{"weight_standardization": false, "padding_mode": "reflect", "widths": [64, 64, 128], "blocks_per_level": 2, "residual_init": "none", "optimizer": "soap", "beta2": 0.95, "learning_rate": 0.0043, "beta1": 0.95, "shampoo_beta": 0.95, "one_sided": true, "max_grad_norm": 5.0, "warmup_steps": 1180}
Rows from block 8, named by matrix and row number. Each number is 128 + 24 x the weight over its row's rms, rounded and kept within 0 to 255. All counts start at 0. Numbers have three digits each.
# short0: shortcut pointwise conv (model.decb.0.0.short.0.weight, 64x128x1x1), inputs 0-127
short0.1:142154114142118080169139126140121114135129124120137095126141143122109132148115155143105122108123134135125118135110119119145131104141121106149144133105126136113117105131098122115121146166142125141103102134137115095105172184124144095129149102156110149121087135093084146105118116090173122112151175088118110161151175108111087123117125207194118111089136152084134110112111156141088108078153
short0.2:118149123128130122113121139112128118121134127120128133121126135121139119128131139124137144128127135120127115120132126145117125135101130120112122124130121109122121116123129122122115108122140150103156125111152126166187091132090184103151153108094198135134148133147147044125084137164094123152083076188111147091111068124151139170095206096106125129167156125117120129135166153117122088155138
short0.3:128101117075132147152144125082133101137131140154141133152123128134125118093112123134130114131136138133107124155102131154144145102159134099110129137146120121154150134167103157127150148125149113133102121130118113171078084085171129121133155098119080128095152199118141128118131099118166121115162133107126135143088189114103087142161062135156095157149151154103165108144131112152115157124160
short0.4:116140141103139127127116133112135139154099111084098116117167116146140148111136148126113143119159136117144159143132128140118148124113106148116152120125094139096127124143100148145126113145146128136067109120121134052164171197111113138140083136177158152128108148151145145121137126115119142146121129088137102182122152082137143069135080179134081139102133114151122126096111149138116144116077
short0.5:106108116104129134131118125133155148155107132132125126098114130126133106094140117150144120146119129096127127153105124136135148134112130121097104159155121117116125141137131135150152113113134128084107118180127113135149152088162126123117094174184143143128089092166162120151174125171056150161069151134136134133162140166136119071118145109084132111106129086139164172142159137172165127111142
short0.6:102122134132133127115109127119124135129131120124133123123150134116145133095122123136149137133139126103132127127139116141129139127119128140105136138138134117122138127140132133154143123123129122077117162127125161133112151182133147166146126135083121096142074126152148098071107120152161143149160134062181139053144169114174121114132152132066172179187142187146135135140118150116126136175078
short0.7:149151135112120128115121133128124113110119140125113133134128114100126170142137122129109125105132139122127141138122126114121098117106127115140129101113129138146127115101124124133099149134108115181140136071143092119156115212094141128146069120168166194141155138124106138154094106092116120104118094133121139159118102100112166107105100206182099105092159135153118120099142117134109106077143
short0.8:106144129137117145124112123117129132147108125111154157123112141118127125144128155128124145126128113107146119144128132133153152128122122135106109127133102107130145143120134126143167113112152141143173162104065155108104139090108129145138118108065122144139134203154151141165112147114212140139187097128174136121127131128152108159121115122081146131159137139094143085136127104102127190186168
short0.9:125109117132106128122119129127112120141133123118134123141132138125125121129111127134132130140129128119104131127115129129129135136108123137124118136140130139132129129118130138109137125143108107121150163076095173090104177159084105189148125137107139109160091161152175131089082109107101141131134116107172132119124087107153166066154167168123152197168140149199097157109120146069088115140110
short0.10:109126118150119143122124123137135121119123116137132144126119148121108115141119146109129127125111121130115131116126119129119134102111125110122128123126122139146115119141126151120123127123134149126117162105146162169136186194083130143141099130078161128143129133141147048091082106143094139126078090135119137116166072080160160087095183092131143170153131097122101137134153159123089063136106
short0.11:139127132138134131119122121131133116137143123129138148131113104118127108125122135127117125145122105132142131110148118119115113114125132134135124121142144125119112118121121122117127126118133150170192154076145148160124117122079091159142161092053135129117175104161163147093079126131133103119155072138132141054082090072133142170144153121108160128177139150169119096107119159088092161141122
short0.12:112133129125135117125100138124149145125145150114146138108106119129136114115140114140145129131113117122133116133140114143148133122135141130120105126138139113134151139116135128152151125120118136109147181088107176172144122086090121150142194111064129113122182165133154064135111135144127137125095106109135146106106055093134138139099149028124099164154115127126099124149164114112116157166146
short0.13:145144143120138148099129127114142132123114149115117138146123112112154117110138136133121152137120137120158149127131125129103099126129123132126115126150142126145134114132144145143112145120119111132134129104088125124116109090120113157164076155177091182148154151135092182155133166087181126157197119110159150169107156148149166102119080166122071112106115145145136122152135111103156202130085
short0.14:130147107132141113138154112144099129104117130141132115143126135150119107117133138129116125103148145148098115103130111139137143112154117107135164120116118126108106120119146136129133135153143125156065086106142105076113145164115114117140181150122165166153114144112108113118125184095089116134122106168090146136112122146093233095062133147134125081114099152149121162110143158142098113141128
short0.15:132133140153148125144155121124134116118117116128112169126137119141125135122126107120119116113137117160153112131142120136095103096117113090133132114111136150140097130136106147138141158122122129067130118099097208151172139139102130156100106127096129130064117094101167162156108122119165119123102155074164120134124084083144093084138139070110136171154136081161095143125133140099118107117115
short0.16:109131151122131127114116152120146135150115150120137155122125139135147136119125113134140154124107135127137128149113116135124131135125146128106097125144144119121152141108134155145138107124118104102133123157140117135143087005135160133122181168137140132110133123147152076139172114157099128147077183189121152170137151172131105160158114130147126136132149104079129164159126124138170116158163
short0.17:132127124126122137130132119129130127132136119121132130121125123137118127136125142127127130141121134132125132122114143134116125143119123125128132139129121136109142120137130129122123125133129122143071086168115093059141154169179130092115075145176122144137104126097093167129169145132131150116140146119102127186167164161097147106087053183174103071058111092103150150114113134171140111103127
short0.18:121129133116113106140116130130132128130114127117139140120126120132125129127147133114121136132124133135135127141132111133142138128118128138120102126122114114124135128102130116143154128139126136157102075153112091043157119101151114097129100180169133167147159121120075142161156149118101143126143110126110124156118132170098176088084080138130064079080090096171178139146157111174169166116128
short0.19:128120122115138134117116137121114143128136152119136135124126131137118111117125117135131135128126140111125113125125116129138135120134124141129140118134139132125125120114156125129130137143126117191078095174148058105164130166154120076113104144196127154125126123113086130133163143105118151118129136169091124194137136147100166126070098139151100083064107087157170153159164142191152129109119
short0.20:138118113129123118142148126142126121113142116142122112150132111156108138163107125124122113100133137144105137140132123112137129130114126121154157109102118147126114120106126129112132115161115107149095100128140127119116200132148086076095095114149101142115118123098098125106136126100084114100114176149086119167179104113084135066099115094112165110119060071141129131096110124165103083080110
short0.21:125123132131128123128152130136126128135115126107126132135155126127139104118111140140134116121138136122125126131143120124120131133099125119138133114124112139138082119128117145114142115109111118139125156131078097085087140108161137137112086139161072132130120197115073149198136152105102123111126151148138105174111151154073094127113077087124132095091092111119163099122118068118150211104122
short0.22:128130130118117123124127129133146158121116114127120142115137133137129129120138127147147139152145135125139128128135139136138130150126134118116128134123111118122132127137113129141131126133134129118102099161139088027123141191149153124131071156234141134161125141113098151116156159138119144135146147148134118170156157149108147075109066180139125101073125112155153148135112144176155124114094
short0.23:133130135135104126121118129146146151105135134106122118125139137141132132137130144134122145123122136124144135134135152124134131139126117141132126121109117136118121128131134115125122117109134116150100091190124099108131107081177097073111123151167106137131164131128108162152179137124129148129134145170086126195146157172076130167098081108147098056089101098140155153140154116191155166100172
short0.24:109121114148138157125116120158145137117107139111138139094122138098154128095134149128162124158124120105149134140133136140128139119112125117120129139138119121115121138128167138163140118122143143120126152144151134096124149103116111166166013165136127159153100092170176149111095109146094169168140095137199153138123140109155145114135130160106086121151128102141152139126125170145139101171096
short0.25:134118148113119100140111121108120130161092121139108110134132166117115115146124152137133109158149125099119088165137128115134132146106137152131123116138096113107126097122097116118156115115130133141114145180149108109168185085120093120134100163159140200132154147150135097120158118142102134110145100175126142154150109119124185105103104139159084107118161066127140157112148159179106102132168
short0.26:124123140160124118132105111121142134130125111109154131121130131132169120111126138131135130149156113118149136133143138135142130139142142142107129129143110115134136145109116137160144131124131129133110125149135149083091172143147079182147055164181130151157109120163162177085154141136136156142157121093167127157153186132137140067170066181130119165131110140155152157103108130157149133130099
short0.27:134139112143143122133164114146126108127127137117138107136138112112141114113106139125130125099137144143098146103123131142129130114107128131132135130128114141136102141118154112132116119142150142124108130091112125069096108087105160083124141096126185159106160150099091149130106151083169150121138071116068141119079142103121127136156149171160104141077117167113091080087108115074118156158174
short0.28:142127111111118153108144136143097135108151140144101127136151116135096162168124125122126114125116144129125137132142131110134119123102120136140141107093114133134113100124146125108093129138128128146164118072140160177110159124093116127115164082069107102096141178108158093119072085122159094085129116130126137118128078070133113117147121091121176173147150131165081092120119121095087116122135
short0.29:135120121137142149128141141157121107093141108160163102126105131142129080136105132104109098146126120169122125121113168114111126107147129109142160122111121092132130123142195117106118147122126146124144092132132092192206121155165109099089146106152125139136181095091126115114122128131074108105070136134120121166131078125155119120107133122125070104122114102155130099161133144139131117117134
short0.30:135130142124139129140115125125116138128154119123133139127098109114091134115143111125125122113143117126123106124132106151116137109119126094136142117109148133139115147111126135144139122144118141194088131101152123036131163148116099095159091145111134149147129110143091170057133139126118140097173074099089152125148139101134192085080111192145145100090108124133127153105132153140137138125099
short0.31:127134143142117139119110113127130121127123127120134125120130125119138139131138134122132134124128107127145146129132131122119130140131107132119127136124122118130142123110144120131133134128122134084118132125139160081115171182130113194122078137161156132173064125139157151067123099135147151162171155074168138115157177105176162088178153209117138186144170160128118130130106146118131111144101
short0.32:128147144123134168130123125130117119123116123140112141119127096127124119119131118120115108133128135137127130116139113127113128114128131109150126119126141108137130134125153130135131119122129147106135098147085112162152119110172205078105154110137115138122111151084123105207129157112119129119089189153115094157133122198141091159113091103168086062091140098083144079142127094146151144117149
short0.33:135118137125132105137131117123086130153116128116124134133099167133101121124130116117115106118137148141146100136129112105131130119141132129154131164127135150120111129139095157111126127141131109115132092167115103185117126114134180082098100110079107130115087120063089159123140138106229109108162131109134107119164146131128078142149143080064139100142097140101121095150109116119143117101119
short0.34:113115125120120091128109143124151154145130150115102139105141137114156149117131135117125130118145121118153126147130131130125121130102138132086118117113113123153119122147127150146125125116146122135085126136132095109131165098149103096134087196185053136118127132127088160118165104160125144158160148181119136179154164191123135119113095168095116111104127117140154128173161110172166170146104
short0.35:096148138129142107124120136149147131147123123126153118122111113116152107105139133140162136149122110122109148128130121106147144111123145154116116125135098123098102144111140110131148116130129127114137124151093090085123151122140134152132056156154107171144083131121108146126149159147174171158178142075158129142133193145147145117112102141043104113140093148138173153144124125160159169166095
short0.36:127151119130126128144121130135147141131107145129105128118155125135136120133123119137111115134103142146129141115126123146141131156109134123132129113114098116132131129118156112129125108132133097086130148146136103133143067151145201135113178162158164097147105094121117059186107141142111134146053133145127097063138094153157113118146195081101101104151142133117102100138130124067141138123127
short0.37:095116130146136127133104107116151130098149129119149120105115120107132145120159118138149134125143104125152115098140151138140133159141157135099089114127135090116152151140158103149132115122136132133097125167148115112159175079137133147154128170138161139151120138151152073098140113202122166156075168148115169146164123155155166100099174134106123159152147098138144157171140152172143133158115
short0.38:147105144116145172148151133131110116120142131165142129160131134152107110141116120112121121133143124143107118113132126117097118102157121107132175122115161132137131113134132126106108160128118129096094104125115126065106175176115174134122115110133169109119046171100124119127102135102196140116117150164099117135151118107130137107117111170121144091114137140088096111095110100068087086119121
short0.39:139116106099141133142122158146103115118135141156125125136136116147085128156125125122122102119130131136117129122109147138134109127126112115137137109109130127139119107132142120100122149135114134146171105099170123182133102129110110108119151120121135099115123072117121123082111099142098090120139096095100117060169074085128134157166199077135172156160122151141098107163112174100131097082156
short0.40:119148126139114128123090109110119158114115114110122154112087141129142151139149135142122156135137118108131125112138150137142146155142143126129092128156097122134111143130119129133132120110158127102129146148106142131144120065125160128147166139101149111121161165150144073156140154129057134120071101146128148105092078161146193104085145067122093124140113102118130164152185123123152133172143
short0.41:136144098150127089166150135126147135137139131154106137127142122137152149121092145143136106145141122148094129111133123118123085120120115127177148126126125140102092108148114131104082161128116156128134118104108124132119099082073127113138141135066138118106155131121082112157133141131133095108128099218079150113112105126101096148103186077125146066121082129129128132106129138127109115106112
short0.42:157116093113140129147133116125110120128152117142120121145143109141124146169108120131111129128120144140122127135116130111133118121138126103154148094118137146139122100133126117129104158164095099099117092124125134113118161150112113104122184126107155121117092110104112096162123128092111112081084097184077100107126068116093154090083141074107137120107089103193109131100113123107091070130108
short0.43:131148128152131103158113140122140114140113163140134146145150127101132137100130149123115118124128119123134103119112117164130088102131120135121146096100126137158144146146097105106135120102137133183124140122123107161163083212119119124145165085148137113159155120114098115116100135120124111145143092148107117121094119080140152141103153162112093106117126185175134074155152133099127182181092
short0.44:111138135117136131116125141127145142124124158122125132116139132137139119116132135139133134132124141120134121130149143137129142157129127142118107119134120110126130113120146125133140106111146126138120140154095088173149074086151185070136160134107101130116159147117118068220154138138120135134080099173115137134126098185133112173090117061123094072126125091080142140155154094137139156136144
short0.45:115133143145141130118125127151113111112142137133127159124133123139143140112115121096144130131127125141118138113138127135119132151107108121120122122135122118135107127106161135127135124119114123121133092189144117198121126113175078103100109140146091143108143044113135158148173087140063148112081165152092114152156149157111117120111088110162132092098135092096126175109132128164140092072145
short0.46:135152096138151123147143114134134134106126125147124137126156122138092136136101155115114139149115154145123118140143150142128104113109120126143157100114117143119097080133159120092100131166147113127122106118140131057043180146136123110101134096122170140152114196080090119116121106119143109102133152060108107102141132095115134085129140116121143174126107168131138099108119150144101135122092
short0.47:112146165113169143104119130140105130134107127097108144115122118137140147117148088128118126119133121145137140164158129105131140138113135135106107128159124118090088133100127143140152110149115120098155113144122136145110077070131132114135181088068117087127152108102136125160138098156097119139154089172143099052108157159123175145126137104074144131172113156164160124129136103117129123158125
short0.48:122133117123135114134125117127126137117123120103121115137112145136125115116157123155119120114146142126124095134120100123142130127152140147118117148125140148114131135129136132113114105131131110096121082181162085146161078151166152051121176126156125116114122079120123126122182121154085141123094196190089107146155132150078108147106128137166139108078127097118120151154127150170132081112153
short0.49:107113152137138133125118120111144132115147131125116144107131117129158126121131117122136130130126126116144143122136135141103127141138128106107134121142133124127123121144146138156123139122132143167141156155158150154148185088114096162148177146061106135121165123183189092133132118150038143138093120141144148136130075135144178108119122066103157143180135082138132135144161158155126129177137
short0.50:159125100105135135150147140138128119133135143158147095135116077132104100142112136130091125137131137138125126140114123129136109130151127121162113115120140146155145122131130103132120134135118123182094094166172066141144141089173115089096114113126100142091137089116078147137164122165107137114146146142107115166156135150084098108099095090112143073104107069109172128117125124178131143092145