Rows from block 9, named by matrix and row number. Rows with one number belong to one channel. Each number is 128 + 32 x the weight over the matrix's rms, rounded and kept within 0 to 255. All counts start at 0. Numbers have three digits each.
# convs0: first 3x3 conv (model.decb.0.1.convs.0.weight, 64x64x3x3), inputs 39-51, a 3x3 kernel for each
# convs1: second 3x3 conv (model.decb.0.1.convs.1.weight, 64x64x3x3, transposed), outputs 39-51, a 3x3 kernel for each
convs0.24:114200152096097226100135106150096099203094101157136138183125116148111115146082105136120101171178113106111113137148127145143071165146140124153119132210095133168088137156163141108153121114143116101139174153164107114126100111114111118149135131107170131122186101111121157174095074110043100218124155120204169133200190134109120078139154144110220107103119109
convs1.24:146106156130112164141101109155116100139169101168119149173157093122116117090105122143122136165091135124143081154120098105212156143108155141132118130141123124107112081134177135117132132114121113109091142174149153122097125160141042144146085136130109113135167184130151136108129134106031188174106126134179144130131128092134119093165163123166050119132122115
convs0.25:137131142139065111155147114119088122134083111126097094117092123101105117148092101143138126101104109106104115146118121110136099128132121133165133163162134163147128127141079043124127101136093188189170082179136165103175127103098113095106096160114125084093108093110153125099128141121162091136140139150095096103143135123170107129120089126087156104140102148
convs1.25:161113106106133146134105145151135136129119104135139115133140147141126113139152118141172116138128115120126126119143100116128156136128113126138138163131132126133123175143128137116103100146123142124122108121139148126129137108150135136141144173114152154102124134140142148131123122138108134130127119128124138122093149138138119114144145148127133144114150103
convs0.26:118127146124100120133129131179114158202208162166130132145114131122139139154088145144109133112129093127171126101124147118099175148134140123114113116114147123139088164150103105066120152157087122094107124131085112105112134136099132097149101130108121142126143131110164112141181130117152136126127118109169141117153144114151130144126144125090135134168099104
convs1.26:134118147138112071095134095151038099120205115079159097163080157092194126157141133190115102149139150156129135114136177170148105115063120118102121180113083113139144185173120104118148201092124143147115114104117203137106148174105104175160159152127116154096132126154151117135152166106072124183143149141085122116152090065092094178113107076096117158165128158
convs0.27:109118150140094136135171134171155134090106153186118169084124105145136119153148123110099121152149129120090158127153113126227110161174118189150164162166127142134116088097169129120114129118145158162118161146105103158156122128109120072097145145141138129113120152107145136131130103116169136151137135194110127112130169095134099130123106136126139094142110104
convs1.27:158068129099107104117121134103177114147115116128164134098077106111174109117127155137117077163113164129132146155133136105128128127144146123116134112146134116126141071143088176006038076068074124156166134173112132131136085106128113165113111153103139106136164140139108109143150128118135192109116125144171096071105139108121110127106104136138216141113097148
convs0.28:091074117084035078135103117067119053107103172097181128174114175120089152130118161134115141069099074110146152173074173035117053148072164143143152119178136110162117131133149124143135153174096136127146093143134128085141124166134154138132122133127134119103119155103146168142135095126121113132137125105151166165145114111145127160136068102104064121164117110
convs1.28:127130120108072150101115172177083201081189119176139181078141151104095153078147107086135096156105127108126067051172088154114080070200130127142140151107143099113111112142103165124142144146169064136115152069136161156111179180166105100177174141141165178134171118159127185133157139121077160140127157174102112110130124135077083135093106075090081129085098107
convs0.29:144134138040154050101073090181088106141109177147130176120140163177109121128133107120105158136181115131130160110072165103096102103096108140073108093017050092073116134146129156106189162125142086090078105161116047139115155134127104169101141124165153139174151183126130123118070134102102155084167138142125182175142179074111171150143125145159127168150119099
convs1.29:109199104114157122129130138073081108165185159126114157101128159126163100076127113127152141136118110117184118116129107156111156081149145165165139119106173130127096167138110082203105157147151060063126201138172131145117137116121124099154149152080107146131183089102123122182122073127130117118140155145127147182155095160107068106164149120104151099136098118
convs0.30:099112125101100112102109136111147154146123098153126106146113099093115144108100115129132079133122115086124153085104100089116153131136098113138130177133181106125083112160114141090142150121149122208143129121113114167118116133116083111130111136167117136136135107090126147131113091141088153122127153183169111068142150146158081116162151096126108144119128097
convs1.30:102109118123172106147102143159081155094124115163135123182137049073128168158101130178137094123151100176154098163129124126127097115106099156133129145084101054163152131223066120109106156133163132149108179046166154109177065145161119129188048214111045105147150139085175114119207066151075091099133096108108144107113159179089177108145167177086160063164151035
convs0.31:108095094120102128112114121130097099122099107089140119128120139113122125111121117106113101148132141128134120088126091095118087164147131081122130084106106087108107156127135115134116101153154119131107133088115127085095099133134140136116130141140122125111122152112130120165143111125153114092048188121090182150146097105148134146120103161123125113135100122
convs1.31:073149164111085139173148143167092137122090125178121105168124124092157124114101133110154089113147124072067220077138187112171143118127182137127201120159167117124066122097121189176129114164113147156096129146130126047174130163151118097096119154180114050198162111134111152165138157089083135118165081158088105125081117122128118202142126155106143110165086099
convs0.32:114066038195156077237171147165088100132099111181156140148159167114154133098148125163147121107141156099082087160079086136189084140132098086095063122088133234071111104134098125150089125215133088183142077243209113149186120106137149129134156152132108120114112199109146121152122130106158142110136136131173167103109166098110107100119133100118138119137121109
convs1.32:152168083151065087192133075081113094137178151142140149132100159108126119101115111145161156131170138102114106114088180133120110099161097119176130147085174149128112136062124169157138134152153133112123105088202109141172112147130116194108093150121120127097143070153136162136124111152139185071106117154121138150072157196144086084126098113145123113126121106
convs0.33:114132119072038104146117117121153120129149137119157135075156102091106134127134144100148117087170097176135139171032139133217037138128223106121090058137109104077191117140129114113151127072142139123175105186107175120201140131119163132117135149140124123146065131105159082141171116123107135107131119123107092104087122151143132138140129143119153122129091155
convs1.33:082192071132000167121168106123062142088101105113065186150192133169109177158083137121159122098052105195165139084123091123152105152126119088170126126113178101113089099173207156087100139134156063126084123044141070116147153128150163192106123136107120129108101047084161140141142038161121158060155110126102084118177152131135105142181146099114151083142158175
convs0.34:134093167132120116147171151065125090137105102123191149161126099135137114169147124148116164100096171128093074110155142085197145099096184072092179126082174138147083162102186106187154070166174126151093084178115157153138137131143117162163128128132199124107129152181087152143146130156119161118119140177149133173099148125092152111135162173133103130143145134
convs1.34:087125152135165121090169135191092112089167124099182101158151079106176125123126135132126126113172112120127144130176147081106147122168107119118156098131112143144102070150197086139185109132106138130123088063139166122131123147113130104117143134087102133146059147142165128098111111097162153107181112116149146126172144122109101108162105101167177092111135083
convs0.35:131096131122141107105165135195191146082119105121089129135126095102136140142131160123118060146161143159110152164127091132130146138137086117170115123120134134127120149136134097149146140111122093110123112137094101130128116148123134158081142125134116153159113073131131177117131073060106142195188103119154113084197151132157095115137131090113135135101143163
convs1.35:141071180130130108133170073173131096102131141115088146113153083100120120104182114123177153064134175191129157127112131103130112147133121128167098078169116124046128224197109164147098118134142086089095140153147106181150137134148159161072081139089141044196120156133075128117055167116161054164162121094145088131141094071146156153061072159155135175160167116
convs0.36:131116139135145124140138110219109188103132086153101175111124132137092161113115170118125135132193141136104150134108134157136079134111174128121124091127144161106151099161120155149121138150101103101158131146167144117174138138136119132132087150137118138108134160120119135101106140102127141099134105104168085086105122173128128140099118101187160137104106143
convs1.36:114133119063100113131130169143084161110144085150107090112137162106123173076153145149070166158141121127113142176100175128114098122132200123113106162134089134152165094113100184145077113079168110182095090129116132157136094122106135118116134148156115151100147140102088107177172159076111114131184176064173045140091132085192092111092110096128132108133058069
convs0.37:129067048087164069133177167119160109086124084118145070198142082007182193070092157130176042074166120113120190108145170129137139130087111116171040018054160196024177204152063070229224057058174000118118077131213188154185139109104169168044096165144100184159050088208201065073081104110186094100255153047218098059120173111092162199107094087140163143150124112
convs1.37:118095166205174126188238127128153122115176083077130071045090125117157141120177125169126098191117101126110151062080097180120124140202173171100148177222097141180152177176137130127110141091126181179141191134146108162121160145196212155064127141126112100123241170197080145084118173143141044167128095147155131153173142164179193237142113134091133125093103109
convs0.38:120093114135162099173143152188119122110131115118113135107156115100142145117107142100121115140169135145134176139086081134133083136133107120142086072131116158105154169132097120143122108105105094123138137148147118164171124102096139122109146111118087133120104101143142099125116125104186145125191142137130112094139111121113099184101106095131141128089098130
convs1.38:154138190153139178134143159120141143135153136142151127157111135096140138117121144124128134128137134117141130111121149123111117139154140119123100132112121119123129132122121139109132130118126118099135108118130117115115145124124131132094135124133136152145129146147131159164099095112134135111107131115144115133129111146101124087117155115146141146148151121
convs0.39:115136169121255118129156168145161084145162126103086100141207107103137125124129116107153115127131110140130116154112110167198112128204128091151091156152130155096082135090122137179102095155124131141136092099139114139127143133096153165162149146095124115129121147123140138126128084155136149123162121093155146142114083086157123169128181131099114124123117177
convs1.39:113128083200143119123165190112158169192201114118119161172104105164194179157133090137117137142173133119075139189059128179051144155194172151175119205022126160199106146095137132053156111143122190134157204079129144132122118130161158163101107096143104140181120090155135126156112161091194204198093104109148168098202157167086164058097171152154215185122116103
convs0.40:123127095165168101136178176173119118113067166004148115102088153115187130183159160145108145143106137159116123174195146128120118119084102118148123206102132096213070126172128146115149126125087117082111170097178172181186112117120131134166125096104111143122146128140155129126076080118157195095149145110141151187117157096144120137197121170152132121123159115
convs1.40:121110103160253107170145140100132153140123152116144148109139087152139141112135115142105065170136131166174150138147114195156118141112130126092136105166050163182202151129133152176084148080060092091116158173113195148167150127149094126136160089126157154077117137145136122120109157137135119186110166093141189123142151159103130113105166150165133149151144133
convs0.41:057108156067129153125133089085137151088088153123137108076110156115107115121137103096129112127111119114089116158136119140134137160100147140151131136094154115122138109101129109083127095100100147135188146151174165167190114116116112125129123119101090114117076122130135114116123123125130153103117135121122114130137128105111120140107098111100101159131121111
convs1.41:161118122139091089153123115093140163115174119102203192138126095133141140154140122134115081119178213158134182156098078047133167114076156151130115120220202107208196110143114136117141127114107133127138101108107100115181084117111111112167164182147143143166134129121138090098125143108098102134140108142140148128083181128109112155112101076052172182141144126
convs0.42:136107117138158181123200170146088099107175204186177127089093109086129115165168149116080092087053090150142103085051125150183137130150156151082122083185137149126173191100126151085135113128106082069079079069078107095089139084124099123131108164145156107119098077155139174150119118149098159133107163161141122157174126045137108130180152106098088175126138145
convs1.42:040100135127160136162167112110066095135097149172119132116106081151118134162137161120210105132167141107118065147205122134125106107148134093178087154136138132098165141145090095176153147152076125147108141155112150090139097055123129112128153172111154069184067149147136143082133144132096134079142102164082115111143149057095135169167168204075164148128128071
convs0.43:051141052078246114076153097116119105157121187190205177154143106151103086141096129115163104177081049109108176095114097144089127086133134090095077161108125133135096136143160102171123121096136055109148071068164086150109115118098176124119122122104145134142137092141103148137046100144189199085084094107103187119103159088090152150127132119170107123117170113
convs1.43:080138188091124130151165131110103074138092182136157153120085175166127102140128136123143169190140120117070094083113167131119099134148150114149124102145189136128118120144161161184105117118097133066123124145142081123196168132152112113075130138146102107155126109126153166131075087149164119136143142162095136151153149127117119160133132146163188135162123135
convs0.44:093106103138139112136135119151128081166155105086157168153099109149140085126128125101117171209077139116184074134136099112146127139135139140124149111135127127127149155082161110115129126136125100119152123127153136105141129107158125149141098111122108094106165194136103124106097169145136105118069135106077122168131108086125151144161163119125146099155103143
convs1.44:078118156186122073131179126129125095090109137113089109084114170134136134159102084119141173151211147067148122126129177137133119113163178088114142166142138119153090111153164135205178117180151126141144114145162111130073127171158081149114202144149111137145102173111148171142172116201098125127146070131165083133173169064052116144145137133152108101116085108
convs0.45:097168192084080177104149092112142114113117156151121105105112175108146152129110051074158147122108134131166094114152085133126156084132111077162143145067046122154092173132134170069112111138110052147064082061189140176112110139168093109159145081079126146134138100166117115090130086178189113144066191101050158185199062080163077141141054164049104182101195125
convs1.45:165156148130120133025128154168176120108169131109027137160168180113162083101076145105155090181098098132112161073121117150083116107214183127153112164137154128089104124127121139145091155126060110136137134172098063196109166116175079117184029091151154107156119164044055182123082095156076132104158173140085145131123095159072121187066103127068126225112162152
convs0.46:118121134143117123131109117173096136099132142202118125083138139127147119146139139119138155158096151072108165147134118127130097127139135103123120118157103145146109105127134123098137125171106102092123128122129111103098096133132142157160117149094148114120103139152133147107101094152166198097101106127095148145092114110118149147071139156174112132079151125
convs1.46:123105117106098172141160104156115109124109153103147096061107107159159081189092130125144218161147159119172128144107169116155122162116124123128142127158182198127162070146178229156197120162168123134184170141108123132150186129104114148171064141144087179156142163094118121141092089134165153087133154085167126092136145134074119140105119137172181089158082186
convs0.47:113132179159055139093110091128085213151165133125086100165135133107139164150157134166110090106149114145133132062111074182149156157153171087129072100081158117141125149127104117172092182157113120113107145171115103142146136098127137131147159154139134122160120157112101125131140066161133075139141156136198125150207089110151129110148163155152178112152149112
convs1.47:136115093120164135128116126124142162111114114117091150152139113104119169144120084132116098136104185156128155125133127079136134121123130092098135123152104127136230112102091171147115157179146122095099140139123120152101116159080108120104128131148101110171124117124125117129099160112048139135121139133117133117188142078142116080150123110109073171113093169
convs0.48:161057148107000097141025093154119161134137101070150164092110116134123122091126130119141119078129139114102146112134127104180160084108113180164160164149135151100174160063126130082149143181131161143122166237104123120128196252081255095000142045112185128128091094160108153125070116111159156064142175136129140144099192128194063071084159117050144193088138219
convs1.48:114101086148206164109098103155149147149154085099097062149162122178142096125134131094095087104046157122141199079110094130068199116132167153109101110136157109163106147089107209098134147127184129150086203072130134147120158199117235134000133009048074147098169133136176095086156124094149045153071154157126189121111099170153145097060130167065150214102135231
convs0.49:170105140157143162229114131133243191246196199176242183128112113144151180146118134134112135125109144138113153151138126091126106121118119194122118168093120102174105129084121110132115165127114144115098088115121100138110123134120131118125148131127138149136117122111166098109131121128091136112101174130151133086115129109210109142165091116136158121134116131
convs1.49:149177069107101056162095132105175144138082124162128143112126119122131108161119146074189123159115140121145140152168098147135152166135160196068027138101105149132175118070105172137170119131169166086160126104095135145159160152131133097122151084089145115154138127117128152061184165255099169187157116168087071035096112033108124084109097128123129033107136183
convs0.50:201136096148160100124088114192093137214123157155143131177084115159113126108124124145148088142178131162107132120125106109142097192154115170111142129164092211087153160084106180177111129111106191108108227217090190145120129099092187161109136115092175099100167098126134127123121106127103163157099135079098124137131094158091157111115111118147129117159132098
convs1.50:120151125179115040164102070146104132146103068165136109089150128150108097085148096103139111133116116122083193116141169163113206157119151141115116129140139172098126137082091076137122120167168138154109141099121100137121158150135118168046140135130138180132155103076163110057148139061125036252064142220109044141126094107106122075138150095121116159114167152